config = dict(
    learning_rate=0.0051,
    precondition_frequency=20,
    epochs=14.3,
    final_lr_fraction=0.05,
)
Rows from block 2, named by matrix and row number. Rows with one number belong to one neuron. Each number is 128 + 32 x the weight over its row's rms, rounded and kept within 0 to 255. All counts start at 0. Numbers have three digits each. After the name is the row's rms in percent of the matrix's.
# u: gMLP up (value half) (model.blocks.2.mixer.u.weight, 128x128), inputs 0-127
# v: gMLP up (gate half) (model.blocks.2.mixer.v.weight, 128x128), inputs 0-127
# out: gMLP down (model.blocks.2.mixer.out.weight, 128x128, transposed), outputs 0-127
u.15 113:131078141140132156105118180132159129108127137105128102159079106153175117146122148117151125150126112139146114101124120170131173120051121108147093105055072123101104156059142151155170157157133110145176037092149119121180135152123164157173137172126084064108083123151148119091091166161181136114145079190135143110028107095117143152170173096085167130119091143166126149113125146136200103115125
v.15 097:098072135111155117139064137134127172136147161162152107135093176127136106182126151143088099108159133125184115094133116100161139043096096120167112120111161109143084106039129112105158138099110172099126105094106113159121179095136182122102144118146082152141140191113143104117151167115167134093072136134157183078130105120173109215128159162117204144146094083153058146090101135071128105120121
out.15 099:162154187138124138139094067118132131136103091119162118080172155096142121152150141164074121100115110072109186138112123115092117142167165143151166130145143079123136123202165128115149133066082125129101163093117098158129111110105133134113142075114139100116143170148061132164160135069090135127130146032119102098150141102106077075067147174110083147118093137109195134120103065137076131129045
u.16 087:116172118152078161114157158159085122197095120100121064078133172098135101164136097159148118147128157138185126127123120101109095179085117117075087128106095108174171129095132162176092156121132148098098140105113103162130132109097168118104042079120166126125079080160115119127108067108087083077168110078133102141110038139104124088137123132077106088128062113152121087130151082100138146164159
v.16 094:128175127068124132072149147100125153107136146155055088048109131053103124118119117107147132115076127187133147106089117092100121130151186168091132093110129119118151207196103101061148123124091097129144152118087159091105110130113066101076109120191101160125132150095094140170154117075093135128114124125119132032140139128154114118149074143112074134160104156106113112129158097084077120117097
out.16 116:176070099144110134139114137177091113082123156140151158147087102130112160129159144089106190132156093065179150078104128155087158107115081115122150159095110141102164121161159086125055176096101156127162092114146084099141108145224166112116109145150128112154171116148121120121167147073142165163095161108090130144042157136103147190101083152149103158189150100139080121090103164099137083134143
u.18 108:166133171155118148177093138090139143129117084160106152131170117114085121090092116134110117098081110141044106148124115169130111027112127173098112096095114095179096147059115109201128031135131136137145110120149166137207135068117118077122117129133184140120169117091174149107123152078121123114119111100103090091143151078121098083098133094098154139084133093135142111173193115123117149103123
v.18 105:155165176158118158134087144153128123134115093156057145180158210122075116086096069180106131099119163145043120175146122154109110040070119134099172156093154128190086101104119136160109089131140090106123131098148112123160131124145142107128204134089103132105195091129166144153123147071113085148138093114093104110147101069120114146103092117118120130082119118151134052126179109101132122138127
out.18 098:192148142095067145095140154085125116149053118150114202096120147115177208099147129118174108058095101118065107159065126141134162118204122155131121118166166143132104131083127105097120095133140121151118084101109142121094152157139092140161171165185131154154113150118168104164191140168107131113064160131090112118127163083129111086106129090152159088074113138078151125083130093126164080136126
u.20 077:115107165131103105099098116125083146183093073114118210190177091135142123121070089146097119164146171136168115137096130128134071161133151140089110099113114153093046137124174119105156119114114085111114141140135161183143133156120175129162129140064093102130097123107129170151104115104134097092181164113108122154198111092131172133148101121144046168185176152191152151108194142166123101100113
v.20 105:207085111140158179149154167079106182159130183106104114108136145148105042122178151131128153108132169125173140115141179154097153107157134128142138081142129130119144166163120155194151101123137200097111169161141141092149186108160142114079175142091156135104143107077108145118139167170087150157139137213222139131140151175123137153120149147159123114150122156127150126197101168085144094113155
out.20 101:075132083102095106010174128135163087135114117149138158074162135161122179192137111199111118096177122158140095100118082080196130116118114135104106105143221110170126165144111105099168186087135132086193172145140111131139109120094127126127100176122132085123165099137186132114141098131119149110128141117051149119089140126147143138141127136088134132123124083114136116145112162190180153139094
u.21 098:134130118136140173143098101145111132113078186127187160123166129130146064126120174105094159167152120134122149117099124144105068192159141140147170122099101142131149170125141146192128114128111132120050143106100053118134136099108061133121086218148133134107182169123183136127157159139171109182158105151117114189154048129092111181147141105121144147129185135124104092188121091122157199138139
v.21 092:122119107134072115110201171119114128115127165150110076180165116152169138175124139145162169136111018131160114109156111099135070049133106094135112136113116156151180081182138145155136105113156115178157144125131134141148125125132057116088130160093079086070137152127184103143140100075117090123074163156140087119176119176110159122172179093158174126127112130142182132139136101091096174116154
out.21 118:182070081183127133109175113176101103142127124131128107104082145087193103117134175091086114108161146132177120135135112100155151148128076149097148115115115144133105176098130113145086099140151093046114190122118138099138173179143149157095154097145095169148166146090120199128074118183166109182118051107169089129094137081154139129087114136093092135119150117093182109126149148140146110109041
u.22 092:147125139116148126133105140190108122101151154145134095126213156163098128168099088152178161113154178152114167080088187136173136147135155143189161134121145145147175090189125150128142165057148145164131099156124129123187133130131112154169092184139140049142077160162126117140178085129128158121164149188145121096154179139176148111102207103145119136137128111106118186126186113106076175101146
v.22 110:152128138142094136093104116130088064122136148145104094138174117116135154130149124154108166098104100097127139100104120096097114075119097052142137175138149133102130086184162217134158098101166113160157120117137172116172132161109127144188137127111183090136111114092147160139169092149094129101090161179172124121171114162179142092145186112110147099117062083098140102097177063059063086079153
out.22 085:140171163112152196116120120114169142114141116064200172112164087118073096117163150137100156177140078101153150139112123185150086160121160133107153101136103109097168123088086198143181134169125129177074066084140110108119125135086109138184093188094145163131153132145109150166137169079102107119141126172113178137188074121110188115106130100129176158158167138130121123114119081127128184175123
u.24 068:180090095177124099094084068118129074092131080087194156119131116121071115115120161150169144141126111122129110142145149096098096111056112110109130139041174169113092110157127112065117140114100133163113106145165158134133096079131189118148100160129101083147152091079151125091161076170162094138106063100089159076132161091107176137149122162149096127160152140112121051160124114112125121151186
v.24 087:160106088100116167176134123147160102126132150152158104099086170145127155112124059141114190120180097208132179130174147157135132184121155100121079196116151141108163188097129120134166164157156172141155156185124116163146137142196147109134095100173079133179126146135136082130151128109122087133124153193155117118184138101147125146133200156167095148149158130088170130129061154147174174129174
out.24 089:108136186132132147122120160165141118092133160125094125153149149122196141088141131140165199126150115096113121198159065147109165178196107136088131102155145128095102096079132145160184104086057099149091152104141090126109134169144154222156170150125161123081162121132139145092094108126111185112133136149158145103067175132130053072071113097099167137132123093175149144140099096144147140103102
u.25 084:113147184146143163082099164149096119126138070143094131089137128140137074107095171113047113080162094117171076167155143114102125127128162113088069126156111054074138101133156125104161110152091106084118176108115090101178048131101120141113085123174147148123144104151148164112110090083106127109080148164087163114124082142102115129214162153161112116100160106122174122129150177119101125070077
v.25 115:127137095153118103123113104106150151200070169099140152107069161191195070089142104158148159111134188116159112063128138133065109141102116106115117180120104156167084102135101169086132087162108152120149123172162145149112147108109163132087114150069163143101101133076090130054118113129118081115131109127171161178101102116074108091118091128123075107136126153079160151151144179130171094193097
out.25 078:156184081118131110111118148171156125113210047137116165098195109154134122130090160146138162185146141121129092067151115176123130167146121097083091139108129100137152108173118124184136197135101129127157188079130104120144138098085081147090139136144121207102189117177121147138130098129089123112085118084093197147150141103136126123197097144154087124087102140109153114123080172093083146122095
u.26 115:103122172143069171105083121149135120053170136161133139121129097130122111084149143106105089092170178109166135152070111153104096101090118116145155186116116083201167081139099088132165163120123079097139115130139143075089154087106135151191075109138110134113121116167073147127172117168062120159125080096147161080108111167125042143094159100120129179115082115182125119134147118198125122135119
v.26 106:096072193110065121117117109108134138089114115107137113153135097133137110083162100119125108072167164065133191182096109132101132134129132105103159171084133113125185101177149077166180171143087132104167135113118147066119121096158152117182084124139110154087139127104097175149125144154049099105111099085133141096116127183153061125127151089159129200091101123186073156088121147160109155157100
out.26 083:072147049176142140146129144115188130125156152160131102122160092145173141108130128109099219203120100179091113153116131081154133095148068121107077111160147123119057159124130130188083088135193137124088139117069076140117128147135155128059100120167125096127148126114146144064168118120158084090098140165110203118138176121137135105141132132165149099116098180148143154106140095085104141149162
u.27 091:163135110131126114117140147071044127094131089129107196093103134137069145163112122145133098115152147075115152196175157078135137154115064107178131144189093144063153154061150137110144125160178149132132145159115120096094116133125132141075170076185073144126121171134142110119083100113107085109161142179148134148084094119089132155194143092142128083111167116114145123166107133045083131152118
v.27 118:093126124147111200058187098097052133159151141129150156071100162129095139176081122187167148137188132120123077172103144138130094165101095110135109105156155170133164136141060197094139142159148173131101098147140151104137130129117165111168110103109163111160143108087131171126147149114164083096126139168150188133120108170095095178102134103101069094145160170075199156106122155090119125149118
out.27 108:088173072163122127129145106142193140109181098220108065156119142135136169143171133164069111101125109111097092099110130085184116094132156152115131116147106101142086142143153097121160178144138042161119156115165138155134119198105148123152174151158156190123149139131134105208160118132095105054161144120125067148144144095113180106087133184097187157132120130129084127149121140131170118104106
u.28 086:122118077089093108109133123097115124136084120097103069074051138135172130149052067086048130134105110061093113077101142087112085136072119138161102121126077118137134153111118098070126072133113098106120133136082128117095110100105116141108129105108168137090052142088136107173110102107114136148132076065130105093068096162087152116142094123150105113132090151060128124139146130111090187094129
v.28 087:170110145118145113068149179158113125121149144170097117138111123185110069122085125167128130129173137127111141175131169114124161150090120183140169115155159206133137155159147138103089109126144164195094143153119209138134099123153149075139109160153170181111100172107121145150150138145229167116133119161144165128101163112108123157221176169135144114094136145167183135176172141095147122187138
out.28 091:096135153123105127113111188074131106132122145126100155175124097169175132115074160200148148178157112161085112123082171092160179164154142113185136143109157079147149175194097151102096112158196137071140134174153140124146107123129185114089073151172098102102121141086110131094186099109157093141132114137139145166109113132159138126139154176123131119087103120169170191095116060135209112127100
u.29 111:155160099121165140078133112127081197145135100149168132135109106109160151126078119115138097133075151172119151074163176095100060145154139155130075162108151179151133092143142090147132071084158105140102141188169097124210165146110129095171159111075104122187176094133132089129113156155106138150180124086103114105120189124190160158115103139161098159116124110106121150151100125117101202070169
v.29 094:123149110205099099108157137134096134111091106160156139101116195131119107102105157117090155152105134111142110127164099066105080100154204173143107160115186147137116143155117121118148172063167142152133146149144186091175160174103117156147074088141148121173119115122093146092057056117144102165186138083145112164111164208170114155116141144141112120139112100096086048128115134075156131125104
out.29 096:132088142090132096137152104119162073126095175121088127069150187135114136171109166092166128130092044133100131146114177113224155159096135121121155090111129099132121143165088160151162155117107144097140118095088177099129121118156117166101144151182121110131145208112124128150126092124106106162098194142110135103175119157107127158129146157042223151132137127136148109092103131135120095102039
u.30 103:154151176154161120163171174132136122135115188083157135107153135209148138170187147077143087172118214176129151163132175159172154139159106134153126156130147138113155131173128142145149107128150152209122132076153081115152154114125179167115117121157120198129156081105149117131118193158121110100116129114135184125161144113130143213131170148173134178143126134107121150098205144131185093122157
v.30 094:096135038072130129106129118114149151142070128145093158137121071119085126085052204122140178120114098135124116123123110180086144171081116171088168092127146103163133152128112141066102191132070153091135118078122089128116127115140123093094131126157143160143110148122061127128193140128202137139170099096135139102082146138126134163063144128165114181168139136117103154122156102215117108101135
out.30 101:159051091104123128095154121078122170128132134082153084049065141115099101116085113079104158156089123156139163109127131082130131113115131127127057074115184182114112151169185118117103101148091080097121151193166172088195131075195126103135121168084123097166173142158164178116145121159159132125095130110123119159158100137152128091138155145071144152135096159151147148164091162101091108114131
u.39 078:148127161091127111137103156144116075122120092103135156154115131142103072144113153143187156166122157180162084146134097113064105097118121090066177128129180122100175110139147140136099137118049150164071149150157148114126157173105068149175162119133106122155130052152157179105091078142116158124175157126102143147129174092147110117117090110138137097164166062186109098220150181122104173119115
v.39 089:144086113134117126154162106099121191131146170147107146114127142117134172161123074130127158159113110159144139132103159174158155191150158099162142178215140138173149201108116159051101137121145134089099153134064110176072123140186107075104103162121149169150132159071075120144137198137210083136116098192150112142136118137100081168164135181134108120123124180128163154125114091138120142138139
out.39 102:104149083140096121177179079156131152154114108176107148126140143110132114179108113135104095137199086114165159115082101138159130165116111142155104133132057069133091131079126068094109114152128115071098076070100076136128086126128138113112124112095142147156088197130163095160132142127147106146098084153144171087218138253098103124124107160133130133149098124115074139106150135125108090148156
u.40 091:068118162164165121170135184195129145113095121126193142133132131127110121173139117148105106144170088137111131138108149136169133188174138137070096101119141133135117161106047154154159168182141174201114139167120059129126126119083126140098125162084150124137094144113128130096200192131113104112112145140118111169070146111115206152105123100157062219138121137148076151162150137126140175110108
v.40 088:114140155098128123114110168168095116142124096185147205090135133133092135139143126170151101105184103145139164126121138107121157080191167118125117127113123129116098119152148128170140119147139191227135138168146086167169061106130134143125167134120135067159063117124132105125164155189080127154138203192122079096135156184158138161164175137167117129159091091169060093164166132113116096101137
out.40 100:096222129080183132174119144161108138112095134124110148158185112139083128123102112114138106133094141135129129103081129102107132099188111186152157081145134099134162167095064071162167184116098133183142118086176074112125085087115191129174169147102122120100114093078118122085184159122154150136087152087126127085107144130121061166141168129123104101155133142071159150116154123197162094125115
u.41 082:143104092095072165160096065146121160148059069099145145125147101131135163111149155083173166140104142242165072078139203154175165079122074090119079153102126124112124131141125156098131112135121136107071103169098112113109136113156098117152101146112099140148089082120125141128100155128142068115108054137125119153109142095117112152207175086113127155138127118096129146145094122191124094116162
v.41 085:131145130141146091118126122126167156138074125111123180194125097152164039140158128092132128098200054143136142063038108116127077148089133146107100146077109132112140110115128099168132095157092145130172164079151141051089150164113109175100120071109113107085126118122128118111113130113092110107179167093160165137167180176138146114125184153169133109128139114064113138156083145071150115145104
out.41 100:146142178141133099092136150122105129176174135194165093126166089120142133130093132148108091151189087075071130149104106195118139124082156107182158043143160131150168088078161125137151116102170132099175133125139125165122134115146151150099144093092126102101134162118097147141170128146126155159114149111073049171123117138124093113061180196174160106145176166174130175137119193123111132135172
u.43 071:157089119146212117118183126094057113119098072091177130104096156167157159150156115061141093155142202104157177139102122095137122130155142111151201141083161115158152150134095131177199143143128062139112136195163152126156053092146097153134186137090147129082144126102188149087125127150128124142158122133123157153165180131155146120155117163116147171164170090130153111134168138118142089144145
v.43 091:155158124104142164127149126124140146169092193131148097139081165219124109068117081085148134107107105110045170153152174127154127096110061156142148089118097160106120123142110130067175137097100091116088109147176194141118117059165134129118163122135116082180120147119156152056122125108142104137123125114145164105175146075137103059142142110171108133077176118103124120133189131095152079167146
out.43 080:090106087131082141112190086147151096107115092080124171155166130219196095116110093149117133080072119152130157157124157112061140129098093127113152117148075147125103107147079058092117138103116121090089076107106151099176171118139179094165134152097135137170110125161101124075105166147166158105113164116151170166080067117102098158154134095112131081130117151082087151099131101181103096160148
u.45 082:097119149112165146114158117042158099137119134120110193120117108163162114145161089170097107121101137118133067118102145144124085101173131148141091127121116210124117172156120128147158073203140151102150137163159128133166149095194173121110106124105110118129129074085090194072118117090075056089113119117099156151108122093105103106126133149154093131142166089129151099160075133180223102129170
v.45 086:111139070092117144134173165121182141112114147092156153123136130091169126105161135115097132106127095163109183103131148122197100100148172136076115155163183160125141079146147156183152147125092084135143123051143093139194151167159095143111186125089128139104141174190125096128104131098151154103113190139128148190154065178108153138112180068072113157145053121104129148083118087145125126156094
out.45 085:193170050143126133122116110174060235101087103144114123085161105112141121069173142163078158165119082091099112103135111133112130100073153092136124133116139089133098147142135131159127122086152100116116134092095104155162129118114084104125129140103123179116140174129149087182159210127083168205116131149129111156184111185107107087146203134132132070147111159129113128125100152104094117115119
u.46 091:123168166161106081120148103136103142119103107090112128100107151138133082055123130153144061083158131140112156130112085104136135192133123042082133102087139115114132138116121136142109093127071133108150116143129149129163153156168082140155128133077118178204127108155182121080116133109124142083094136118163142059110126128150135129076107131213112129173164113164088073087140064096070077176070
v.46 100:121105140129139130066084085115093114099128139052111142139077141112109105082139142180136106138139170144163157133078087103118159117044117069092138123122156130079159091144081107154134120063042080157130111184146121121107132158133134117145132158100102148144133133144106104114114169157125133091135080117143137058163157102128099148078115138119172199192099195144084122059139160140145097082101
out.46 083:178099130105134179120142120114097111136060097119101077128122158070188228215188094154112084088161073172133117117133152200119199135136145116152159113157103104123147090162086136101160178120160093094092140125158086099112170123151114074122163138123103135097087122088103139175149110166111123143123133087102108149116095123128126110095135143167164074140145089117137117095114107113157141064104
u.48 085:098219069109114143144078124112118085127189063124107121122154079141103150116114096088097105132077109100143069129169146099128103099114084141144074108115136126101092108165146155160104050139169115077099115171103162136141070069114115143139117149114139120149159084112050122134106116133102109129150059210106097129106148057135104136164122130139098166109131181132101104091073146103138153096113
v.48 102:176118131124082095144149056171093163151172106147117111096125120178077125084128075087137160056102125106143134105132205128136153111151084141101079112113102148112133131122149138139116090125101158175139147135153183143136091087149093186125152147161142050113147100086065114124122113114112098124140134197110219164151071160125144168178125128168099174125152161129156165106111160134154135126199
out.48 098:173058143118085142110144099145084181169108053141120092086174154111160123142111140124145121149124135140127159075105185179140176106107128140174142103159113159089134076114111093100170128101114120128141122089116085117086179121199117059137102127092154174108156141115124115127174110108095084125096173083053172129158084131149070131132109138177134136073145130063094156120165108087113121062139
u.49 083:142076068134121140046145130173099171149152122080186150119120056145078126094161128144114168118082096159147116098153129064139148149118127136097072075127138161106093096122162198140127146128097146082130167117133149100121152078008153102137100091110143145117113061157111111156111110196089099084127153173117131101103134132104140183111149122182128144128113106136137130146058146134106136107120
v.49 095:077123135104174086143179150183158146158131167111147172142170112190184163146179165121129155091133183168124154079166114120135114134159185190109061117122111133186129091134115164134138168131171136122152159094182097178111163132157109153111101159086141158115187156108097194092095166150143115158124160111090045106145113113087188135103110127141154171084115141129142168130129108171146138161096
out.49 091:113190165142112141150113120104133139129103072096123158172122187098088115114185144085142200092168110096216102107118160118114129157173092089091127066126144170134165123164093106167138135130141138082124095133163149148069155098230148085096175177113107103151090159069101127105138146116036145141148125106110134154116128117094145196129158143126121146149120153132106104097132166104093117110099
u.50 109:119123102177154130137109147121124120139134030140097115134102146181113169086143140133103062203125158132120153129111119127117111174139074112079108127156118129117078102100100104181130081057152123096145103077132107167174117175108123103129032136195206126119090143112090105107082142122103180102147152146135122102145104128145067094160074132182150107065150157093153139143108146084144126134132
v.50 098:175096131085156152114100087084174117063098090175156155124106120106134085091125115172144187115140113109108103135117090063123105101135089151163134179058131189134099177136093138116211203170155220120107115145160155154134155122074147142129175146115107111138150170144196122078150118086121104107164107145157139130090150101148171146120114091148136142122146170148144149156149154193123122102115
out.50 124:138108120130147137137144120092112076145132102144055090123082084144108105127168165132137110151143174128123086069137187192094032128115154147097134122160128119113179154110122096153078161101157146153156126108085090119127125206103175104127204122119152152147093170083136124101121126173131146160118094118140146156107072160159127148110059158146158154145127084191136130097089144041136172129087
u.51 079:114118128089071147101137057108068109117094148104095107152051129128148149131137122126072147094132078118101102104180127149090100108084081108126193156062157111180124124140135135083107101150076115106116127157093154097131107070118109143144101085167111166133081121149138136091107177153148071090110073187076127167102071090144123110162124082171165126094108099090140080093118112086175131103159
v.51 085:174117095101102144154166060104129195167166106104146101120142171123085072121156103162118126099129099140103156115122114111130165151108117115108155165066084167075092104154099200077114034140066113167094114151137114137157088130202156146146108116136137085166088148151185127132119099138134102158147151118146112111184088141172107151142139177096096139136119096115122117178185172131085091183121
out.51 102:118127143169171134141157085082106131137149155079089131126165127139099182090126049120159178139065195173159136100100118113176162147144111116099053126187081111082131082076137076114086105154114158120128111108105112073111139105156119146114117128150152120158188110109086094101176124133122179139156112086098161092145090118190126103096136121109100138130166081161089164145118144192074126087086
u.52 107:097154138146062174115190109111109178111129105185154124171079137129107152189121152175072145146195114180096145142087169132119095126149103129094124127112108102124097065135140167161154170161156102106137190105138184148148178158147113126137134141148127197112127129117103114099161173135172127106110120161186197117094145107160155136086153158131112152128173165171107072145180093140059148130182
v.52 094:125151112129088182096132172165144110042080107111118150154147172187069164129130138154091155072102107148132178162132129101127148162171095169078106126173081086083105124220130153178134147115046105138154150094093177075086149075122179087114101152161093138108159114094106145123140124166124151147128112130150137129165117114172085098135135127116121148124188172094150099138155118140085153165160
out.52 105:174122087083084115107132139133102120093163186154123116151129147070202126098157100125148101107122123127161128109102111164126127187128096180162135157110106137080088153154124110106192123126114179213103043187095156134134092116142166136136114076102102078136132133099166100168153144164087116139131100106163154153139131123139125161241097107102084138155088098116150140159170084179106121167124
u.53 074:224150128104139148133161136096169144144196160135159146114140148127109087083129167086088131094129140121121162178144097115175139053167114075130133117157137119185140160130189115143164074161140146126162150124130158105112069107116167145140130150132156093056124217166083103097091174179100057141098149154151176126122186106129140103129131138141133079165138147168103081115122127122158109076113
v.53 119:138082151117147130145124138126193125121147212111141166103139147186191140082160129103124106126124181136064187161137122048173133114136161172105125112180131101152132161169191093107170152124157122123164150205151107167157135125151141117139114143166208113121131159137084110112106159159215125184153157119134127145103173108141160172173167101112127133096140168118167098091114117151129165081114
out.53 086:190151175148068194150156191141091151163084112126097098167101132069089091165118122132099163136139085109135101112094149129168117160147126067082108115069140156150109158145103107135171106186140132108168161147159133117072192079146123087111162136139146149152150114156107083105102112134093088155128113117145153136149161110108149137148234070147092130159173180107143117162173135082088152133112
u.54 124:106177188139156087129186131168106112122153090156139178118107117119124125128102090163146120140113114146080152197107078142207108110117116178155118149146129058075155150168187152132184025180130188122170141125163113165166147199158152131148131140140086095160130132179157144166109143104142140105158125107139185126124078069155098082154135134136096156121165098143143173100150147135131141134120
v.54 071:161189122158168128099122117117133167130171124130103127134155140126151137150113071092179177127068152184127160146121129134090117150104097143111140152077112154089113106172147170182149137108127135196162115121083080128167113190157190121158158138224137141144108148141159098179143137119164189137150114141144160163052104098184096106185186117107132109103161086168124110165161145072090129128156
out.54 125:107147044218132138151106080127147099124094050091116139177134125105120137130132075144120091156120161128116140093147105170110096131132163156089154114143140160157163115124145168167128171089183114159087089167120150159154093150104078120078123106130139156094095171122153085104136078152143090123093154092122095126114181091100103101138115069092067135099113142174231132124139114160084177137121
u.55 125:087167107130110124183172125158098134145169117181094150090174175166126108159075064112141151181123106156170074147085134148165140110151170134120129163099183205073140103138173127133057176163089073103159108136113120145104149122095145161125142187162106138115130128143157147114161146156102204078121101106154138082164088081137140142183156203114095181135137150116142114119152139101118157123141
v.55 109:122121103133075118198137109138086129140086124127084069107090160121085076125132115131146158121102114179094053109097133160067130092143111115148120113119163180146080125170087134072098111097093053164122160144166098084127138156170147068131116166110165144089125178169075112130187132176112146139196119110179127116115112177097103097099140129107080126147164127154054128133140136071154106148154
out.55 087:101163153127132125125140120144082112164130097164118151123147133130143137121178104187108084104124164106122191122158137126115082200132118160113145158134083102129162085176183172127179084089141188093092117082156204151130117101114087072132110078109140099130128162115089125143152192154114095097128156087115120182143148123111048079134156066140125174094087144148166169133152084151103146117051
u.56 104:144072079166114193167095129182165155101165153101119160152093125155150140136151096067127176134153171114119139175111093129139167109130176156116189113104126133183124140162153189165157133118176154124135161141137154126171100151093190129165120151124120106156167072181095149160206150083089166146162135139097183186162149140127106143206132170120110183127124167134101110127154085140097160108146
v.56 092:193134101172156178169149191139107165148147131148127169186149170118143155138181112147122157100127184136130144158152120148084116117125163126099140108171138115160190213141139124189128121154103173081134111133185205127191169125115077132108136184111172155158103097172152131167104146161143104088135159133169186140143130160088134143147156120188141167161126120132124092201168139088131165114145
out.56 092:089150141144143065147072087132099140156151104133168102132147115123119142094143095143076140084161160121107086097154124022113137137099197098176126095135117192171128115141110118104130086111115113118112163090131100085080178158150105116090122141086128119131092150148085089154095105156109093131113117131150008168087126143128155128136156160187153174149139083078155138080133188171148134117131
u.57 112:161163121135117116176105115146188098130103190059136126103124146119163123150103101186235119114149173122111144142119160104115176126120105109107138115133096137139097118133112186172177212159203122155164062130129105161162066123130136108117134183117172144086176141161132123144114124129145168183141132150160164177105150074105094141103102118076163102132177172122084115094137155110106134113078
v.57 102:125157094141072126162143114157176124105118156085137121111143120152163149139091075167192136115140137166116184124123175103163164140092093037117104144115156160095082141149161189127141123161111133101132114177162115176162073135158146106104132188082105123122146146189161075122082146144108198169135121144129167159115139087128126139124063116117116095155163140117122084188163174098162188132059
out.57 113:080103133129180081091120165114115118127111138145075169208106148129103098117174095095034122105131166169127123113136164150143117108171155135122124134129170099105198152085119113069058073154094120101085185091136143125139183155149124111179105205112097144173118155130118117092136114129143118092135161135109083146110132163140177078160115143129125098110071042141128130168089132116101117172153
u.58 096:106130069160089173149096162116103092130096119126058092150120081127140096177136083121108150083094097159127122161139100107115097101106077138115150115175143113175126097160109095199166110149089119104158099135115131130132129083106086082152105071103132181125075097125119141113110163151128178115089123115117100103058141073077149147172041092153081112198087158126076100116099105110145082118156
v.58 099:162107080150114088088116077143111154109112110095096051113085166114147117151148093132097152091135175099130070085158162178118090098067155133187081149160116117175129157128138112150138136144091112148204117149096107127116115088124112134124128066169182150153076100131125116180104208195156146120122061173146097123118152108109067080136098144157143123115118149087111123084132130122078151079162
out.58 104:076117133131122087076149118086130136124166118073081115186163121134155125107117150123135157179141114054147107115188120183119052133099151074068132098108121130114152099077191173092145099181141120126089065129125150098106129130130155137116154175104132120131156151191172113105079129082124121082119095140170189140116132130143128065117072131194129131078106051146142102182109117126152138129137
u.59 110:143147149152155153114109143136203192108101085170171124139088073108150175073198138090093120094182159104117182136098134090116054154104087107170172145183158113107113112147108128115111164072136164148135127176197120114164145099139103104087083110079151114151170112151118094119110131097201173085134127121098132120205097136170148128121108152164111139194087159134135112144152144141105142110134
v.59 078:119079091131113101121081141153147148116153199123123158107120127089121150075123151148104093147105111096135099095125076174078181132069149162113078176057088089139164098131112098111141154113115060179101127106164107142181112113143140120156114103175135050129103096124105129143154138124231131166143105138129136166076159143163112117170110085173141090133069110156147079130086144124071124110081
out.59 100:130134104154155184158081148121092144113100090138119145178139112101133079154094119161166105107116132149142086118142143169129158097137191131170062127093117121107151097116194160122186135157142071135125111090161139203122152170148166112140128173106083114137116121137113181150173128147054103125138069141116106188100159101114103086128137091085120083118128091164123177087160237143171126173143
u.60 118:140117165156074096152148096141168097150089170167162131195121167125181151117144126121095103180151131135133153158136175125139152153098112125199172102209146118120103098186122181176055159168158147125130094197158085156158116098146168076120133162083099085112181142140111108109140077186096170114125099110142111094125126121103129148092122072134139061099172173170117099118133145110098134119111
v.60 107:055175179172111127135175094122181105093127179153143088147113108138145142121170093131107076177136175163160124152141199175172127098116133177191162106130170110116107129127090177193091142153120140142124113158144098114128200093151145102110123154098149156172166105174095101105157095156117137112096072138151128105130153116093132156156146097094114079039143132114151118144165083057124091115138
out.60 099:160131166112112158078142154163141138175211134094142158085094126122105137108090161123167123095149085117141101133091083132130116157129141132069109155130088169137076134127094121098122137140118167149148082152134159087089103135116095091083157100145117044159112102104176159166096205055154156143133125142120084131172104162171112131149207113183071151113179130097159120082118167165166128099167
u.62 079:155133090118121162062128108120111146161070140070088134160117132158146120092143178132142135138102115121073096135117148087109130111098115151119157221117187124164161123154141116177111165154091082140144112152088129101163115079165138161099114154098144072132129068155058132105093153184146162108166117152174107106069114135146175180094110136121106205174126166202152130107175160187119127121131
v.62 086:154103131081127165175180145107131136152169167134171115142110127134111134120148173173116137153155145110096189081125142049119162135183068181122184153102165119162120132100118163115138217169115136114111146101075128114117116084144153157143152110137154136191127119177125108055114206095088083165125157180149137157167169115144097162109186186116162149116129136147085152105138082126178131147105
out.62 080:143131106112141163172117122136118084104140062146129163125129149129120135112136116105045170114121093149171052135169116180133123096157133174114106145183112112142066169150135159101164163136166178092102160108135189144136125143123112149141132107100107170187134190179108144150139039057147106164114141106081152130177119089069168093145133092121134100089133137100066089113064100114109113144170
u.63 105:109075159154153116115158122117098137096120152133133121087048093102054128101087146152103114124109162073138119155116072121140084110166139195128113169129143108168153147191179116113126133084129143145121190122094109112162153085145084154115167102091153204129153153094096081113162062110123133102166131088142082112158075131158105159066130130214129144104119122126133096136160183058090130135135
v.63 078:125101169137115122148089115152058139109069113125155112142093128066080103138107096122113237120099165117107131206117093182145101094166132107115159108120096098166116168179140160132112062154154137111135152139113153072118164075147131128086135152090140165109120197131118062127157134156151143140153082093102102104145126147131164112046101164104187141135187128090094118089104118107076118120141
out.63 102:097160141087059123163074179153111106161116127185166139142214155138136128166145084104151139149128119164095185124119161158095178109126159158134158102069120142153112140129150140123158093131150104037088132129108106118078138122124154125182125110142106093120109132142118132180128198085101150139154115086144146166093133155101101077175154154066101185101109096135155101145076066155090073158096
u.64 105:057156146150203079131133104057124122153102084109116117132101171087037126139103131192093143113136085179124108178139181153110101177090108101149122098102113124070125107121117176098131088092111094109128109137119133148159185096091081128141123105111109171105125166115098143087064120160149130110086136171121100085115119147219136089124161094083141121137132132087140057115136113149102104095092
v.64 108:122182125134104059129080095059155123127121107072120104163126167110043135119096133194100195131152122170101110206141143151114124127107048127126122128100100111079143087114059157098149109096085148124079096105102156111148169100085146102101079096086085176137074125105108169108101112104118169090084111144110143109109144101113113093103125099091139135102106149104148064118153098151121132100077
out.64 108:143107114187095115188150134124135126092119138102153093107164124168129125134111165111117146201161109100158123184090120096069144095172098080163129092106089198122151145189167093099121212150091197116139175136132090121134102146143144107143121146138185126190160122182095113105131140119145147131093157093124137213125174130134080115139119146140165176180132128116089160068088156136174137174136